Weights of a small image classifier.
Training: soap at rate 0.0042, 10300 steps, held-out accuracy 82%.
Data: trained on photos of arthropod specimens (BIOSCAN-5M), 195000 training examples, 27.0 epochs.
Rows from block 2 of a small image classifier, named by matrix and row number. Each number is 500 + 50 x the weight over its row's rms, rounded and kept within 0 to 999. All counts start at 0. Numbers have three digits each.
After each channel's rows are labels from the 100 images, of 14848, where the channel reaches its highest value: "strongest on" is what is common among them. Only what is clearly more common there than usual is listed. The data: photos of arthropod specimens (BIOSCAN-5M).
# r30: branch 2 reduce pointwise conv (model.blocks.2.r3.0.weight, 40x160x1x1), inputs 80-159

r30.6:400486547492450470562449574512433574463439527549549443547433488502437487566490506443483527493401489459480536532504483518435439563501503515569583500484574472506493475460445559487563568582463551503464528452415434582508537417479549525476511458
strongest on: order Coleoptera

r30.15:355462468569480428509577551522507417583478476459481529518485499561508486488527544541494493487505534446527482498409373395426468438496464533476446554463527502482484562455502456551532451476493481421442563418486541378485400502484469464495463484
strongest on: order Coleoptera

r30.16:489566525542493534485527505423480471525497481459536495488497450437542545484428383553554541467486484437570522547526497611495507532449564546555561495441494484556473570481393564558533488567473578482532469528439406486476520399518473549505435555
strongest on: order Hymenoptera

r30.37:594623491461551551506491426479560439435481509502506471475518585477449447542507472481576472491427522486476525467431508534527401457515456546495513513520570527525467557532453435612512549467478467478497490463538566552547481560510402486529597477
strongest on: order Hymenoptera

r30.28:444531456417397486434488493491412580543580511472488581435457455500570478494562503476481584466531516448502518556575593459475503531517469554495563512439474380524447445433503593439561461522468531456501570478488523542496500531460462438493546435
strongest on: order Hymenoptera

r30.31:529617498445425606455413525511559488449465440530469513430469479442476458465542508491543516549557609527438519549555536526464456623498447546535464485445544666494504412560436514457509512520431580422469475460488515504457503470478484525467483561
strongest on: order Hymenoptera

r30.8:602452533483490479459515501526434586587574496564569449529517605559486482515518521511471511471484530521477522403543542487485437494402518512369473514524404580521431474433502472477560496526470513533421487478383465512443568376405563559459410559
strongest on: order Coleoptera