A small image classifier, trained from scratch: held-out accuracy 82%, 27.0 epochs.
Rows from block 8, named by matrix and row number. Each number is 500 + 40 x the weight over the matrix's rms, rounded and kept within 0 to 999. All counts start at 0. Numbers have three digits each.
# b520: branch 3 second 3x3 conv (model.blocks.8.b5.2.0.weight, 160x160x3x3), inputs 24-35, a 3x3 kernel for each
b520.10:387528514543478509547488515468524424500473547468438561488518458485553511452494456527476424454536568502457452536406455414561526466496459439453555557479500449470532393506511554473474498497511508496482406539525491458505583424503470455502475522504524480451454546518449484459460471491589462498467492494484487418519468495452490507
b520.11:468490486496505474521461514478454486580532459452494494508448576478384469553498473516561405429553472453517463514406435491572432463541480464481500477520451462553485464506632516393508550578502515570526507375527504534474512493517515487485492456505527447459489545428515522486476469505477532473472480482443520491468506455475519467
b520.12:522487523476557441479466503462463487551513515429466507506460548368478538573446483484465493442491506508486507460491484444526588486480515509448552579435527458501514504432513491584474552414536515472545503465542448500478528530435438500485555493446486473508484504523494519604503539481503445479514498527505451483475601508466410464
b520.13:411478500505458515546472528514450505508449475531530461396453428507476558433481517464471479495476519509463454448476490504463597569469499478473459488505497523560496383485484486490491486533568537454478522468469432441487547481431466455442501473546498509537488437525555465473487460452545464503442569497522527511515513428552477463
b520.14:522490510443504490481489533451524459497494583570408544501543584485521478525589413505570493435464526473520419489592432438536545489506448461590472504584482467485500520506488503535511511439488502444527468525556487525448464519534458486514455550468504534494499525538510460494474547509460535493483471546535465466562479538489442524
b520.15:545464476465507473523520526448530541416545518426505488610515498460513553523471492512558458459549511450512507508442463518534501499493467474488443498508443598539544450541580514456477520604528561556513525499531479488448540490465517517500475489521474458450510577507496459395470462422453559410540558580427514498499573497502462521
b520.16:468480475461508487504476441458513558452441543503502521536506591524614463471434426433518470468586492476524511497493524496566491515529561463463455503473471446479504481499493499458522552464482424475551577587486507531484415464519536491485468507497546473582482531486419468548403497430534484506471456475465526535486442526483492513
b520.17:524528474517543471514503484530568510531444544502481503507478511470562508419521535489519497465504468474470560580541481414527489472490493464504505468523483503528458517564543465503497505482527462535511475562495467483448486478525512549503504447476612584487456458592558519463499446538486503501546546429527478518459597523516478482
b520.18:495511483468554481496496497510477520499514564542557486468436492546505500509460504529475454487578433516471451453558527539445432500464476445472475477528499521503489498494536461464481502571503487507513580520507509427476447472504510490496470484549496435529464569495511472481460465446455555509483519519536463474471547534446525482
b520.19:405439567536555522447458480524578496463459517526486508501516458521490527521467482527508426429498510539509519552542408389537571483487479462434420494536508520485501441486492558438544473488492552540457464440505563462522471566432488502475532504563511576490429463545444479509442491448495489493529471522552528457454497483493482523
b520.20:560545487500437467499490509506526438519521490515556466495527445533544450496574482472527482549487518510476513487491555579500531505436556479534530524584459533424526422459528531570447560517503518487424517544476449554489482498545450497511490487483510442524500504551525452498523497571465515449535447508466516526510488523508497517
b520.21:522550447432488583536491512525515446445523527445497474537494433423507551523499499561530494470476478481446536558477464489521488440511524532510589524460443591511476492458555506462477481512505506529463499472511534437527496536490522475485503494511480513470491564512438526508516491562506570399504562512464545493520557450388573469
b520.22:563516468443472527507477526505461537507489474541493541506579507439446468511467474470438512453512514505478500442450500564484485480549559474507460466454464482447488464481537463424490538505549607503509425461566624488467477531499474442500485486469519503506564530510518579527469468455483486465471458471587492594545511490453452482
b520.23:499452563415540483564510500454480469555543472447594430487566545579523528519501503520486493603506477512492479496478460554434506499510484505421520461512532478511516491477450456589502521489520482546511499545471500490480531603484496477477546474486448505497486495490463521434458536467406434503558527528452403507522470522517511553
b520.24:502470505507491479542516479563516509506390542469505450467492542526469533485487592522449426417432535492455521471465462493489493450484492492509507467425515524499572454482519519518461473511524560461504459483572481458514532494523501472507499466574551536543488479498445483505449466549505482449565453619549517535455458535550440556
b520.25:492501490452477531561537516474489558449489533519466475484548553394460447533540466477472528480505526465418421480492509521576542495404526498490438504495494441494506528487493495546542511542474516529504443467498422514461568515472462471494547448559522474548548475478474515509539516419487526507489440516496495457482474457510517529
b520.26:583444419532507495512473513477542526499406485441530530464496482499444467516529486478503525525419476482531505525528492526469577498564427482404455446536446527456463516500469448493474533499542502522522441527467491467595548413503440533486570459455509492483527505554543489467470455452451509501596456481464505600537457481596520416
b520.27:534426525510536486496421505473518478577584479423580556421508482486550450476420503523491437533402517516610463539526487521431595594517457545461490477492507489519476476525496566546453448498492492540463489522454501522506523480487459516508503540465536492475483506543497537478502500463510448451451526530435505491538454462476536524
b520.28:471523453448506503508486450498505535426462535525512491472508546501462522568497499486456506464538459542434451474484494523519450545498484533426506501527471535570515509466495516540520487528423512502488565533526471493457495489504495496540487523533467536494466465460543467543495485490472529515497577498513574525448503493458479523
b520.29:574462507583503507565421460468508543487482586489506503494477474526470468519495478439521470445568490449527467446438512455585553417514455474454416465510524438536480483505465514480472436516568447540514472480476475439499531432534458488468466476561532441514466504571548523469499472448456512535474457529460384575502457539521535539
b520.30:543539455447527427495517487481503522486512465430536493510586512444481481499455498514507509521616560478469492470425519573498450471491441528454527524414486440459534471478508466479539488438512486498522586611450463450483531528451520491512499510436504509489400474498509483446507454465546480469505443499471536549454473452577482459
b520.31:494450530522499501516522459519415652435520559525494391541602502535457520496498459467599487511604481478405457555448494476562542552449452483442436541654505484526559523448500463527481470544555488553532482509486550442459505503449466531500496470514460526551510532500532447490551447486443618550464485593484418525454573520502493482
b520.32:535517559490444541525537492492471517507463488489559462526535505584541459452418561477470556483480511496507480521417530436507472479481601485554523513517496452519530525437571450493509608514482481482541504443534445576476584515476503475514447488485469440480498552529505451529497532493497511495481508492454504452540487482438532550
b520.33:511483497473596483500452560468518493392460456585473471554519501435537566533471460462493549441437529448441485521535491484520445511469559492428480601485497548452482581562502478485457469553471474460520479479541397468441491496472504507487537530473501496462559435502628560462545466470539501459523501469517464462519489433515496433
b520.34:453447537499535567492544498473474498539512442476546477560510452491530528490510456454485498535454476476532467494537449529526430453583534515545452494470466494446500483450524426412510550537474445470502524546435483533473589512509506451461489521497504564483559549465485533467529541486501497420450519473550482504479450487556545478
b520.35:454511529509559405498476546488520461489562485485480487554515512549534535538454613517496463492498477488452545505532475509500466456521468487499575488552567568552493520484491521501541492481490497488492550457435484505567422488517498521462476539477503552435501509436463503484491464536465478505546573497562580432467529430503469522
b520.36:502447540505515445531544503449528578505436418540480452433520483556527455603458488454569512509498424513553482491512472480470519519510453515493478463460541522573544472552497481539519502465456560514464427436466525502493511491511458527573544492511432547536564465510506469480483480531457448498545492579402506582444436507516558537
b520.37:472487432496473556483440459471492537459490460504476493616512524536419488492491510504438541520493508540517482471504473503550448477545504538439537465537478534510503596507473611525507436484481550439514488471548610447523507574513548483421441555515467463498505510481427492461486543508485478504490519513510397505544522496435495459
b520.38:531447467447531497479576495493497526502527476419494474520586491524542483552470486486527494481474491576476459513442473592568502566478439559457482431531523454503524519514487520452472406551570493541521466476478487548476455499496487504508590467490525473484539498504448470387515472446452537487448524515516469464462528549533417456
b520.39:475510470486480526499498550547493476407581572468455487557505408454547474489468446528468485416542423505498577555453439531496421493595526458510490557538516490461465444527488428541542577489495465489453489540498459443520473492554512413472508466496524508486466510540502521516501423575532521522495512467465489493558553554518488419
b520.40:545506507454531469502448521556449516463440542466545440513516491459550524486475467522460474469470496488553477545501427505474546559530470453480507470521563494519498498516523444496516502517470508474513477477505489522485509476505496494565547512452566588482489416486538484457470467470493469605503551510546508521425488526595513392
b520.41:568464492495474612493523447484569516456434492562542446407551450569542466538462533415590493519389474591443530468630489426447485498454467573410526436455504546504493468524482503513499439505492493511520482565433582388532443492482447604472552463443565531501383490477556454528554438480421480555548519472553526479458468470538514490
b520.42:454528526543539510490481486460507541549509550491477446433594499557508473474454554503478573498533504542495497453529511574521436499500545516451472411519545527536468478557517528414510453539510510508513409590540606431477577478438445446507521472511487520518564533438490458515519449438479434546519535491520491476482484488504525478
b520.43:471499484545417511420489469453558481485512467430515519433455502524479501475511486473561414467527499470436497494487461440621531510438474458497465495466502472509480483502521548421496499484494520525464525415502465496512486507572526445487508545468470545555506564491445504481451493486523474510505465499466474502553585549449447448
b520.44:394498471436457499530561444488465479588451480516543484446474492526454564464502520502510492489415545522505480519523486437438487517455535495489511450496522518491562501467491477425521484474542477474509541432547514485491529534457513525478558480471557396469514503565529454553513435481464465494521490511516481500522473464506467521
b520.45:463492523481538464451502570503463535564499444465541510405501526611482510361551438462427492518500538471584434498432516420498565507608469471509459475501496477523500521404575442532452518519521532451460444489535417577414526452480431526502508454513474461544511594505497577522476479476489550457493473556485557447428524440528488522
b520.46:526509550510513511512500417517467468513522498465518475502449481557487473382470492459454554550431483514509504449499549509434454491533549508488496502496462504479525480488457508543467473489453519518490462505501525492468447542475550469549508495489481448455445494475453572480501538450518522414466507509461532453520460477433571555
b520.47:519481531491521509527484432452457518534502519515443472503581468562446460419502478524567466513493566489515573552493464507485483576466605522486544471518587490502450543575522485449554542555495497535488572507483419535502441508523536515551486449462483522431474494506561455524504467533435509568574518455397520457476465584508564541
b520.48:462498539549493532501535498472470460537504483533463480515496543502467487523547476500460494491445461488486438503421523496469475524480448437508523511568550473596439512510463546550546511531513575450488549494469424486491528515520453520505477480537539489489490518468502435516485505482484547541459511513546537483501430494426496524
b520.49:481453433463492490511487480487461469549494510502487506508495495553515417429480526393487488570528438469495474454531532599513434498457496497507547476475487529530516546565477440445408494478553530557487510509498415465448495538556467514434491487513559462452601580507486494522438513475490523504526496547543510488470487482484486501
b520.50:475478458512514498474491485523513474479493449529549457473395462543421582432492467436517459535448457451538457440555456485498481516479444530463457357556457473514455606353509456414542468536494512495521508484493488492471473487415556489525511429495473549500546491506540555458461550426480510486439499484457501484517509466467539550
b520.51:434470571594522487511494498557445464501485446471484472410462497498510452452549517503429486512467481484564452573503463438488538531487513472413472436491527518443486477483520453500523500536549509505473463486440502492495426505488473492461468470516597447460489484509433522489496455463430465524521509484518464409475512531491515520
b520.52:529491405502425513432488482512519527524539469567459543419435501543534435462475504452499504517539431454517589457512568498463493464536509472554507455433521575414511464528476451414575534472450532502435497516538530470491472487536467477491498531465474513590584490468508555468460484508488457502564477445466463597502518476571468473
b520.53:472481482532482467498494465512520477461450573518459481500462580478477475497481510504482532463397589490490534479520546499434542436565575472500546462473538583468503573439464399516505583570479509461555447459540509474491510503462485436475458552529479488475513450507444482552483462567482494459569471494493525483442542531499444441
b520.54:399507438437513427495558460520452514538509455519520501554564471471487474508459546501447518526551491476468516511519525520439542480499489529553537453512527512455454504463538544463451469542465540442488511564489503495529680481460490473476514517441459517524528430460503540466485506487524481511508500449452507550520448458547522450
b520.55:559521517539521416493499502518497532443441543524485514523443444544540500541476482479461539523470549466531483433543600535442530541508473496509518519513494526501484522552496510508470512484500477473471497533496468518510466484440466517479487446549547455545436461522605455515498467507495504479528515488476479450522500563495471504
b520.56:433511430506487481450510485496542503434447475461475450607538450541457547469485448556478550458431465539488449490523489456473454448584469506468493487467560504443506507592447552536551434526478486512566535478430489465558468533537541516444504458475509501518429517476409546450439504514535546535432503463491487478531553505473486468
b520.57:438627449399492501557510517524460506507494505527498490382599472510474487496512507519433510462521496543414517523498428541551435457515535508441506468471478458510509549477522398495460531585493421518533539449486434506482509423500543490559521473503535511491531524566461476554456508454508489502461524428533430482498526486523478514
b520.58:442433502559538459507510522502479514490585552461481446454535471561519491489467442503474467473497564496483511536461465552544552496445525490450536491523434467557539492485463479494483579570486506550483532510473452425488515443517417538435512558514548472512630520562508453454485457507529514477522498545515452518479490525473493460
b520.59:486466548563446498517482474511465460444525505516559450477501436557469482506538455488439454534453548532528476447549482457443468544517502515551486481490471475470514504584491547409453515578436443484500499540406483607476409504518464502480438529494449518451547448513524569470485520522515475435461541483510570436495510474507518475
b520.60:453470564499391527516540459505480462549486523548447522563479509486490452471503492509497453530508491508488521489563498535454423497555586467537527508581455499500480563479535508498536554519487495470486556544464422449485616510485540458495487483450528495466448490500495482495488488556537490496452518461483517469590446489494524495
b520.61:525520518488493510565458488607477557444429496475519444602521509569533572515449537559512506522461564526535492488551466521499502507522578529468499408489551556476461518512497517470515523475514527504530479513522506456465446492546471573515528466528529431535502490526504466574531420522430503520616473483520503525536439489567534496
b520.62:548482528488476514511496505524503520449457440484486469498475483457553460499584493503566524479525425464564467510576541489470501516552473517517537546513450410482508473482564480502565470503504483457499452473466441586488509511524488497525486482478501556476436504457557507459501524617473517471432505520502503487511486523469476529
b520.63:509465506494499511463450509487471566555492528522472423491528505475470503452517508471546517575526439465522464436613466489552507528525457444535456490552482489434500475511410482495574531426491479484516510562450461510502471528516504450482510491496455562511504463610499552481452551483463505525521449526448487498480525494570460479
b520.64:523558483492514438472463499510516484475511520523489524596484520453465554567513491461492490490505459465509563479461498481502552557476517509514521479532456511500531530461530480488529521533460487507467584460553513478555461443480458533489500476469472505524449477469602530464481504515543498454476485512482539487472544503494471446
b520.65:475523452519592494442513494434489408463426518540516534485507512576501483444461502469479470462533518460530569503531448441522527463598483434605530534428510520514477495493604486483549519514449499456522507503468492502536499468573456564455512502474452511467385534520537565444456499489525447475538518470551496473400574486483544449
b520.66:535547523551474482542507469510472493474537501450468459519520513455537479508437565510466536474525457444433510464455533515535413465432452507468568464498582589481538515441559519457513494508475566445486464564469426436578504507487499509513504536518464471496524529404548480512485496535455503473614492542530494527460504514527508535
b520.67:491472513605499512498555521500501483480495506457503426547533552516524491587548488460498535487510479511482457478437491477418576570397385597549484484508517545490492604597447514499528501529426490475501470492451474494471544511482509441454459494560470462467532521529487484510592512530489535508509541522480476473477492550507544431
b520.68:519497432516566596526447489485483489520480496396480478445483490504538516413508510516511570471452489456507467616428629455458509463484490527440473505478484535513502477482521500528561480520501459520479465504472457462457547419492497522483501529478571449504522449483505518466520472444474538485558483487490470472573470454490618462
b520.69:476487480502528419467516558495484501539582509466479530494483494493511534505527495533524491535531467478580587544506478454474541490554470459505479525597459521498474468493522526486456467497511432534484551554504468521465555487492391523542496480480581479459482492572456549521470483546541523500482527478507531526496577489533461418
b520.70:529480496450466482485460499480470490498521536532452477472467500458437534473583503529479538484453509499473489507487513452486556491457450392501521523572487504455495415484441506554569519455549518473552512425484405532506494484485474458507455540560496493499505483508522505467502466514510528536488454465515503484509501487486512443
b520.71:480568476513532592488438516485502507398519544543431513530570454443490495466511458483501463454500522473471519473512471576566496437405532444495469497540537516488433488549478567486544454582530439513478481495496500568507485471546592516458547395486458467523465529430487500417494450476473553554492480469500445523455535516474495490
b520.72:524448475422532457552508481465477539459444570571487508441548516451486541505486519482561489498448578508463465508522471477490497494475507500457479481481433495609453498457457480519491487512525528558540488454543492509472464472475417548513460535476534525556487484536519479499500476499470451454504548543558484510434485527511491467
b520.73:501481511574458501607497486500475510496495498529419548463532491496524429469518510489430509495468519463444516468446486535484518474410526439518515425488475488440510502527434508494514524601472431502509461509486463547468448497564444567454470514490489461444572493505502500473465468504464481537473476466458471448466475557509490572
b520.74:459472553496525518499528433498512451515597507520469491467497488510536439484478491530439494564589500486473522503442488469538457489500469456518439530438498493485495515487468518554471466478494507475541569577538488503482466569524560493414490492498476463500542538467500468464442523482541516445463484483462454510494467528499492462
b520.75:539451487442412535456501531506488540521502556542552479459517478467496474510370548448544475462481469522469502488596469438548454574476475549443495482489511493468514517436465456483482504443561515478515450458511474508445493529435431530465622463465487518542462555477574455477510501445523446499487486505511534469503461490515519443
b520.76:409512569520514514484479457485540407511463516588449495531516502469492507472449554542435463539536577509434549549393484558551497436466514476440585477506590418523534478505484556404555545452519490518478524443520593411616551552429459512449497518509490504440563500468451546494510480558546444558431544469507496450473494520464505520
b520.77:456518519558460472456479511555528571463526485544513431509524549497497502516544453493535508516429499512535518457569499443462554546498429446495446590529508450464538537505533498503558512506460500465512558516490433496511466505495489421524514522555510553564419486480528451422505469536516563457509421583518534498397505531548474500
b520.78:500526416483459562464515528491516473465527487501500484465513477548521472472450487490483476417454472554495543473501477517498421542525482501593519507507503575506474463497510535479420491492432482453541511555492507500487488464569458556465551491485538522502532489507460490496492507525511531521520561486487484493582523506437474432
b520.79:569470536474458486508455560493468440491558458445546540508457518495582497496541442480433513539491464474542453500457622527463497504500497538496474548520477446470442543439542479504497478515497441483499535530474472511424510440496479430521462479403491411492554505441545477496541495484547473503473450502531456456499494515487534498
b520.80:406502550451510471511490476488517457464480547504430576498513556452456516474529516443445521444517525522521516467482500530459579531550517452578519443516519572535540630438496481454523483500508492455548527492509476497508578626503529452441533438502516539505439485563502591548457478526452486457542533529509532452480486543529503503
b520.81:471534471565497471477530471503474480531477513437498454532553562469544438486530446479457536458479530492451442476447498479518586533514414570500457497534427470443564558548476456495488544485435486500542467528481500489491481528438487478549482512511520499540486531477525478454510474490561520484476446512513434465496528504505449479
b520.82:409556415506532535475529450401490526560451522419529484498497496504526516494510410472491490540495510427519438501494535505472500470469493502513472455523517541509492560470504469477503501576438521467471484511474442521477512498461521515524524505491512464469574495452416523458457498451536480551483529486485567459517482518459534478
b520.83:467524506562502446475475436539457556519487429483474507521553458510617527488506495496457565525443544469465452480499496550497505503439516569511445500478513514516527486516501537559521480510517465491512546489471539547419477497440492485460473511499498521426571519528517537502525521433500457484481525511490508473509514506412541476
b520.84:543471596400484474453502494459534460486429505445578440519494513433484419522500455485452498505497405505481509486477459528502409553506485566545461532483455529508486563552454375484516493440471482478471448490454519538477428542516455429513519446498455544427542429488594522441500541489471533481543514479482534493534481530518475493
b520.85:487491521517517535456522521477548487556486485432464483554485468495477478484580545488478514573513458478462493503422466562553466507479470537410551432567559491492469525488404569429588491500604513471456523454485528425567471487482545507532533410582474515456557512487532524498535436554478537556483481480513534548484486467475535442
b520.86:551490456491414532570522483451527513525488488489456469406485492501450455562517499504484593473449434559504478517497530438463490494513396549510489441436520508515541476462468525513425467477455479523540463438463540507470453526500462504511494513524500500499461461513435458472558519452421457489561527515522506516466478477494515497
b520.87:490473476480522473544493453530503553534497511487491506503539508522447535459504586559488488527528491476470511569448478467546478495501522458488509491562498560498498471483456543487550477490510497516520560480554474549516550487517519467532514552533590435503453475509434516519439501414508499552566525485515451495467490571537529463
b520.88:455483499462490444483514503471559525427441490441530431549476521506503486517438570572548482523442503535561448520513469572452537521499519458494603457484506468474481455446487457500501501514515611456494552435489474585518512505575489515465502457506468517546482477543607511460478447582490485446417485461462540538473468508507468485
b520.89:456495493517507453533462524510414549454520619467506526474559536514529516556482480438510548438578555543545543494453533435506514561594482504446485490491520510475507544536509546493533563435497440519523457624507466524484533518500551460497496466473502508564485501519572483510478487530495453501547435476489425531479470568558501460
b520.90:458477511540438499479522495427556548473497579499461536590486496462573560463486468495497482521508604533497545487477518519527555489532550456511450485470430569449463562524488500481431510473521555456504537491556519576493478466517498495464523526435493470596493529518437518480474476458499483472573437474509539460506566513473488449
b520.91:513519500577434534523628455521477567499458481526504463435475502539526525566550417502468548520491504466533493558494563500500518503498516525517495487443518478513550512486493516498520495532478540506514470584480472499453493455492499526499515480549511484519503466492526479491514484504494487444493512552561505579434461477540404586
b520.92:492475534460571514582470473510482484477435613497458569475529555449511504469547556439519466444582549485537489485507467458596499516457527488574483430492534442537515544477496438581481456434559478475538436481518474567514465517500507486507533457551504459465519500476532460516466536497484503565485447491564545427469415466475476563
b520.93:399480480442518462571491486542519533500545599513460574485470496505509470501460585543492492572556503518545526507487486554472467475544497474548503430532523442515520496465537445530521498482541548516485576452540547549510528516507510482523503449535531476593479464543490442509480472572428532477467443520502521485505550565427422550
b520.94:592476439554490467445436543463546504491478523523454484481479488555532496493464505488450533455536459474462489490427570467469543556472472491497475504454510505521471415564418462527465489448525511490543496473482498438469518425492416491493503522540492464518455506496590439490501497428462468521530528522524487526479459486565503477
b520.95:496552490482493478518492489483472515435565385508523591479493479404503554457554570442579449455474459495526496471569456454522459505490454450574473448510454513532453517504533465464467414561517489548488488472539424553554521495533560485428472488489423499476453619445540525509436544525447530464519550477476526486474544475473526479
b520.96:481490538545472484474496525570494508448561386488463556559456480570472520458576457507539445543487461471505527487505475550468494450526481470531544467559520508439528531463496492456502540528507550477420557385462463534540524509491463461515469475534515497442521499551509494529453497556484506554466454501455517490504463555449483536
b520.97:510503471490452562494502563490487517446453480504561400486617505544456500452483533505486513476454563518474454503484476442522521528469476581480475522547433494521496526477493458565480530477514495499522501500531477500459534532534522461507475520437465506461472568441463517471534546465543532512517474492522506449469489479519550534
b520.98:472541504501525462504529491537559521536451541511534444557461477438460530543429514527536507535467498470487463482521461476448572469545460481530460427487507519518523493505557511445511571432502537488518499440540528501513488520422521494526476529472463611506517501482523491479498465522452473508558498525431564513482505511517536461
b520.99:520460519513418535510520454524470451467599487538387505505457489494462499518563490474428473529517440484508468534450479444623404506394563514544418517541480509451497530441491432487499478527506437493469580500521490559432475505506449581474475503488568521490464549476553436554552483511488526490521464482502501433484617486468388464
b520.100:482470546484524497455496525478530494455517484497465474463501501532528518590444464450529479463477466576408490489528438459466507553439454517484538521502512498574507506484538564509493481543468450548468493487445598472502482575456464508532482513484492537431469510470580458532517444568515489522446561518424553440426560537457515492
b520.101:518435437433487565516552507523447565410519419560529603407456503554574515462488536520465517584482500462503461474526488513534535510468481463547456483433522498552532419468547449511475472490531558451528416503492519531479519484491458455587486553466536467561547473427521496560485523455496426548524517559553515487488425432528487587
b520.102:548496468458469448551444485478493520482524562465501502451475554433553490445520496462533543480509525498478455446522533486540479430511523484483464531474498506453501492416549538531450526445524485462553549519546439499498480481472517493486508570456441502539502585517464489464555466507517432471464519498500512539541423499401566523
b520.103:471520445491544502493473557504412562529493585530456463354543553595525497401500486450458558519597513485560430407536508466539532469585470493518419499558488446543539436581514494520496535473609450463584391567484526409440495476485496518457471493497432542561477507602456511539464519410546505549453453582475508462472558538434517464
b520.104:497410470544525541517426475509519518461481494509513461631433508449486566452521429486506415452492562502472458496508401498568543500457532475486516507531469486455506556446488474508491531622487489498511480400531549540478495549532500444490460502504502513436457545564533494456505444505498587458452479499534481512475496525537503446
b520.105:474451511527450486475446562452499480513551506428519525514420531521504527545572469516509482525597437444527512504639529482477487467487507514553469496563436470483497464490536499535543573477528505456510519514509494552470498455499489471539513563478434542592466462523519452552487538484462525503492460497555505477510521496448486527
b520.106:489525524470517523501527510438413531536447595522498485532516539469561432524467563450447498516450564524449489436487509545544522541433458446484528561449473482469552500478534540468496499419526451481533557548518446464454470479480432493414464536457483470556511523555537496503478441518552493449527461539466496461507511477466549478
b520.107:489538454562449504514447498467531456532529565449522457433408451454599446520447544489457428486673482479415499501477523544618457452507479497548547511464495514533547441563503535468465578478528423488454427555516528449487444476581524529468520507475507498514527633555431460460473540550576441474488506553501487525480559465538499457
b520.108:475550479442548451459483535532512446467491479535516494597383521357462477557506516580402517553528467491519428646364542543560569493529355432513521505560433513445494548421498470491519462561440521476441519477567483503484452609429544421444478515499496445491499554451512537462454506524459555482514463459482512498521526507505464409
b520.109:525554464531476488464504520502473436504489541588437507462496438460534515486471572426507530480471442500513581472478514464475483516554504452510565500445501460463468512511522494501514474508484486475465489502507443490548508480545471465509475491459458489534437521590507472503442485549482455483462459485482500492467500575529487439
b520.110:556481477487535451491527506506482626525440461485562503423444550431500520519582522476511462563417498498567413523499498471435475568480467498480494479473420482516557450510461401514469499479549562468513452493485494515491508494493451465577448636487502519589521410487523455472500534450496441458491513566507538594507434438515481538
b520.111:489524468524496494520501439513484472495451499572453545516535515552431516557452531482480501435520501540521472480484509468540425529481535462547456532494470469446540601558528526499514541479447531494520387453506652546482459556458475556485484473432487446430498530475508444552503502436510551444515408504431557398550497515422471516
b520.112:486430473476465515511508567486418537519435535452541449412498564544547433529476518512495502492463474509553492498519461430435495580467511524446480476467573457540484404549501524505501500409536435501553461494483488486473503433501515491546469514520459549464522438489529540523460489472551433571443496517540451524521504522481504461
b520.113:528461535532471480529507547564489612473451415496587485506546483499491491560518546581482535482487509517488496548519486497502563506546470466498506482466459584565522451509438505525468515522537521538530461488477510490551491505469512458507498505553523499508447443460502493543489492472488483459551562505476482555516415511509557538
b520.114:520549468510542382521437439496513501453525449508518506601470518460510446545551464508518465534495452506475532476543500526446460508514492531482508515503527466500458537481550508455540568563478483477469507544483546483513431496489512532477450463565449564505521427443478544516525521499497488527465484443495578444519503513520460534
b520.115:540511480496497585466552437526435522412548494495473450576531453541461534498487458488496513484473506463542463492511506444489434474563482544559495477463490491500514574545520548433557499544473457513497527477499556534495506503498541540504470506456435505500498487468499502475554487505505495456455478470480494428499541573444542430
b520.116:497504435523493436497511553453481476506501501559493511455467529486515488567550497479545459482547541495452522478458565507552443467520457471546521511523436562544518425503523498438462520550493507544454516534499497477546461448536517491530504525525449517497523493505542548449541489543511508492495510507492504596508408496482505500
b520.117:525529470521470505514471492509556497484479516526499511548504491441570543527496559526508423484575500448470550587455482527472524452506514461477517496577498435514504398491479500491504488482489460528476542516527479527480474462477472452535479512491539498480490493510492481550487457502455508547510511486487523521445460532553489485
b520.118:542461597500486535490490476542516557493549392457588566504515517499533491497514490473448471510562468482488515450419470534593489474532460502529461462465525514511487400623487527484519610417484558485460417542495447532534435452522524456544626517440450479490568540531512514486456521485491462515550478480488564498509459482545555448
b520.119:477487466515516493491507517488533523442497510524495518452503458512482473493468479458529544487487515513452497467548475499558462495481552479475486553498492586403478480496490527476475515508507441585580433524522495541447476495491534505467553510492456604463446539512483562517498494461496537448633433499447503476531473480597514470
b520.120:506471497487498491497501497514514510489498523493478479486493514494528488485494527497490499503498488469489507477502500504508511479480501467482515483501518492497491498490507507517496496517493496492525493518520474478504466477484484482499494518487492506502492507490461471529472457499505505491507500491476481514485482487472485466
b520.121:516514440536484525506474479562525514461510438522480474473573430495543478454489515530538524477468499547431451541547515466539448509483490468529426509458569519502473522488460531581494468504457516515497473556472607472497487467483531536496447540441570525468483524481458507473473500462516506486453496471520476475454545441436523504
b520.122:506448441478509492533451460466516453505558600489493583467479453567519504537596551503474424537511446534507533472504449502486482610577503502499437476499528510542423489502421444516495533511500508505450550511493570559488518497503428500474511491481498471460536480624525499559474507437451454521512508458502443470485551527479505455
b520.123:515451626506479589472500497503505443546549483488491493465453533550505497455556524534484499540484508499528453540524472555482539528561517511467476520475442449505483544510483580519472506466583517448475472553543533483447498488474530517536531469503528506462476509540424560481502515496534531468450435501453511403536522481454464541
b520.124:511487496535495471473473461501505476462469457460561476516543485543475516519428526448492512538454513479532502423478479516420558522447537600450526462426535462548488511466462474498489508455553483480498526439536535539500486576474492469535508500472443505444553550514501489546540526460452453486480473512507472490461464533452580419
b520.125:580490526445471508421502508483469476477490450407426523481536521512448534533472493556446478410435498485560396518485463442495496447523449540532551567502469488536461524513541548501506507547454469487477448484491528461557537559530512490491474514474483474481464519535420453551561560554516478531417566479483503540498475476489514508
b520.126:505533448492476468555506523445480518478496472546519484490536477470489485410531560486503480510492476505429499517477516519528426470497522492494464502507528465515494429593457549492498518494517527461492466493477481450510502454551499514467514530453461516540504483466458520466446524450573431518458538502484495477524492531516599493
b520.127:501472548460570472550535481447581472547556529475454477454486481468502523460530493496491446498524474468447481547468477517431561479429496503480486449521475542563436463487464527490538510528487449568420503533533509486524489511441392566454512578434547556469472511502485460545498465509430511560518581440502558487496537568486466434
b520.128:511440558433459560530519476473476482522454465486531430483505540541501482605480454477508482499491469508517468491480488540480474455537503514514449506530480466512481518511528468427563551528472446479486518520436550493477549478572553514498478525483481509474505484503514487488546512534535459482467508506448497495539492501489486499
b520.129:507508467507460520422535537456503500473429498505481466530500461468474544518459519499514526479419510489525479456481520502489513486481467528419560470499521466472483518536481541578521450416526427514526530491513539398493479465522437479558494476493469467482471455447454505425537500490458454494471522467497476519517490516484461432
b520.130:485475560495492470548494502558475420557437553490490444445450494444555520567410552589480464475542504518470451590480507414515459570436536523442539541506582481578505585519509453528557497502514469476483480496542518502463560431532498493515451500515625444436564452570518411488494483530511455529476567495525550432498438573482481526
b520.131:541522434533518458480480507495508552497450522482486502515558467556466524478506493435561478503493510453510478476530518442532500477479478410517474541504500453454488537534473557475519475461546485530499462554416441499534446477491472546457510503495487537499500460502477510432426473477530502513489472500460438549491570484490457474
b520.132:513536544458503536505528487472505489450495518554431476471510515475502449510490473508485534475513520457470505498526489488516470491540513411536463445477499488502496466571516512518499538460483504467489471504490495499468487530489454519481486527465461520503489455492589473537504510503425462491480486489479511486502447522473478475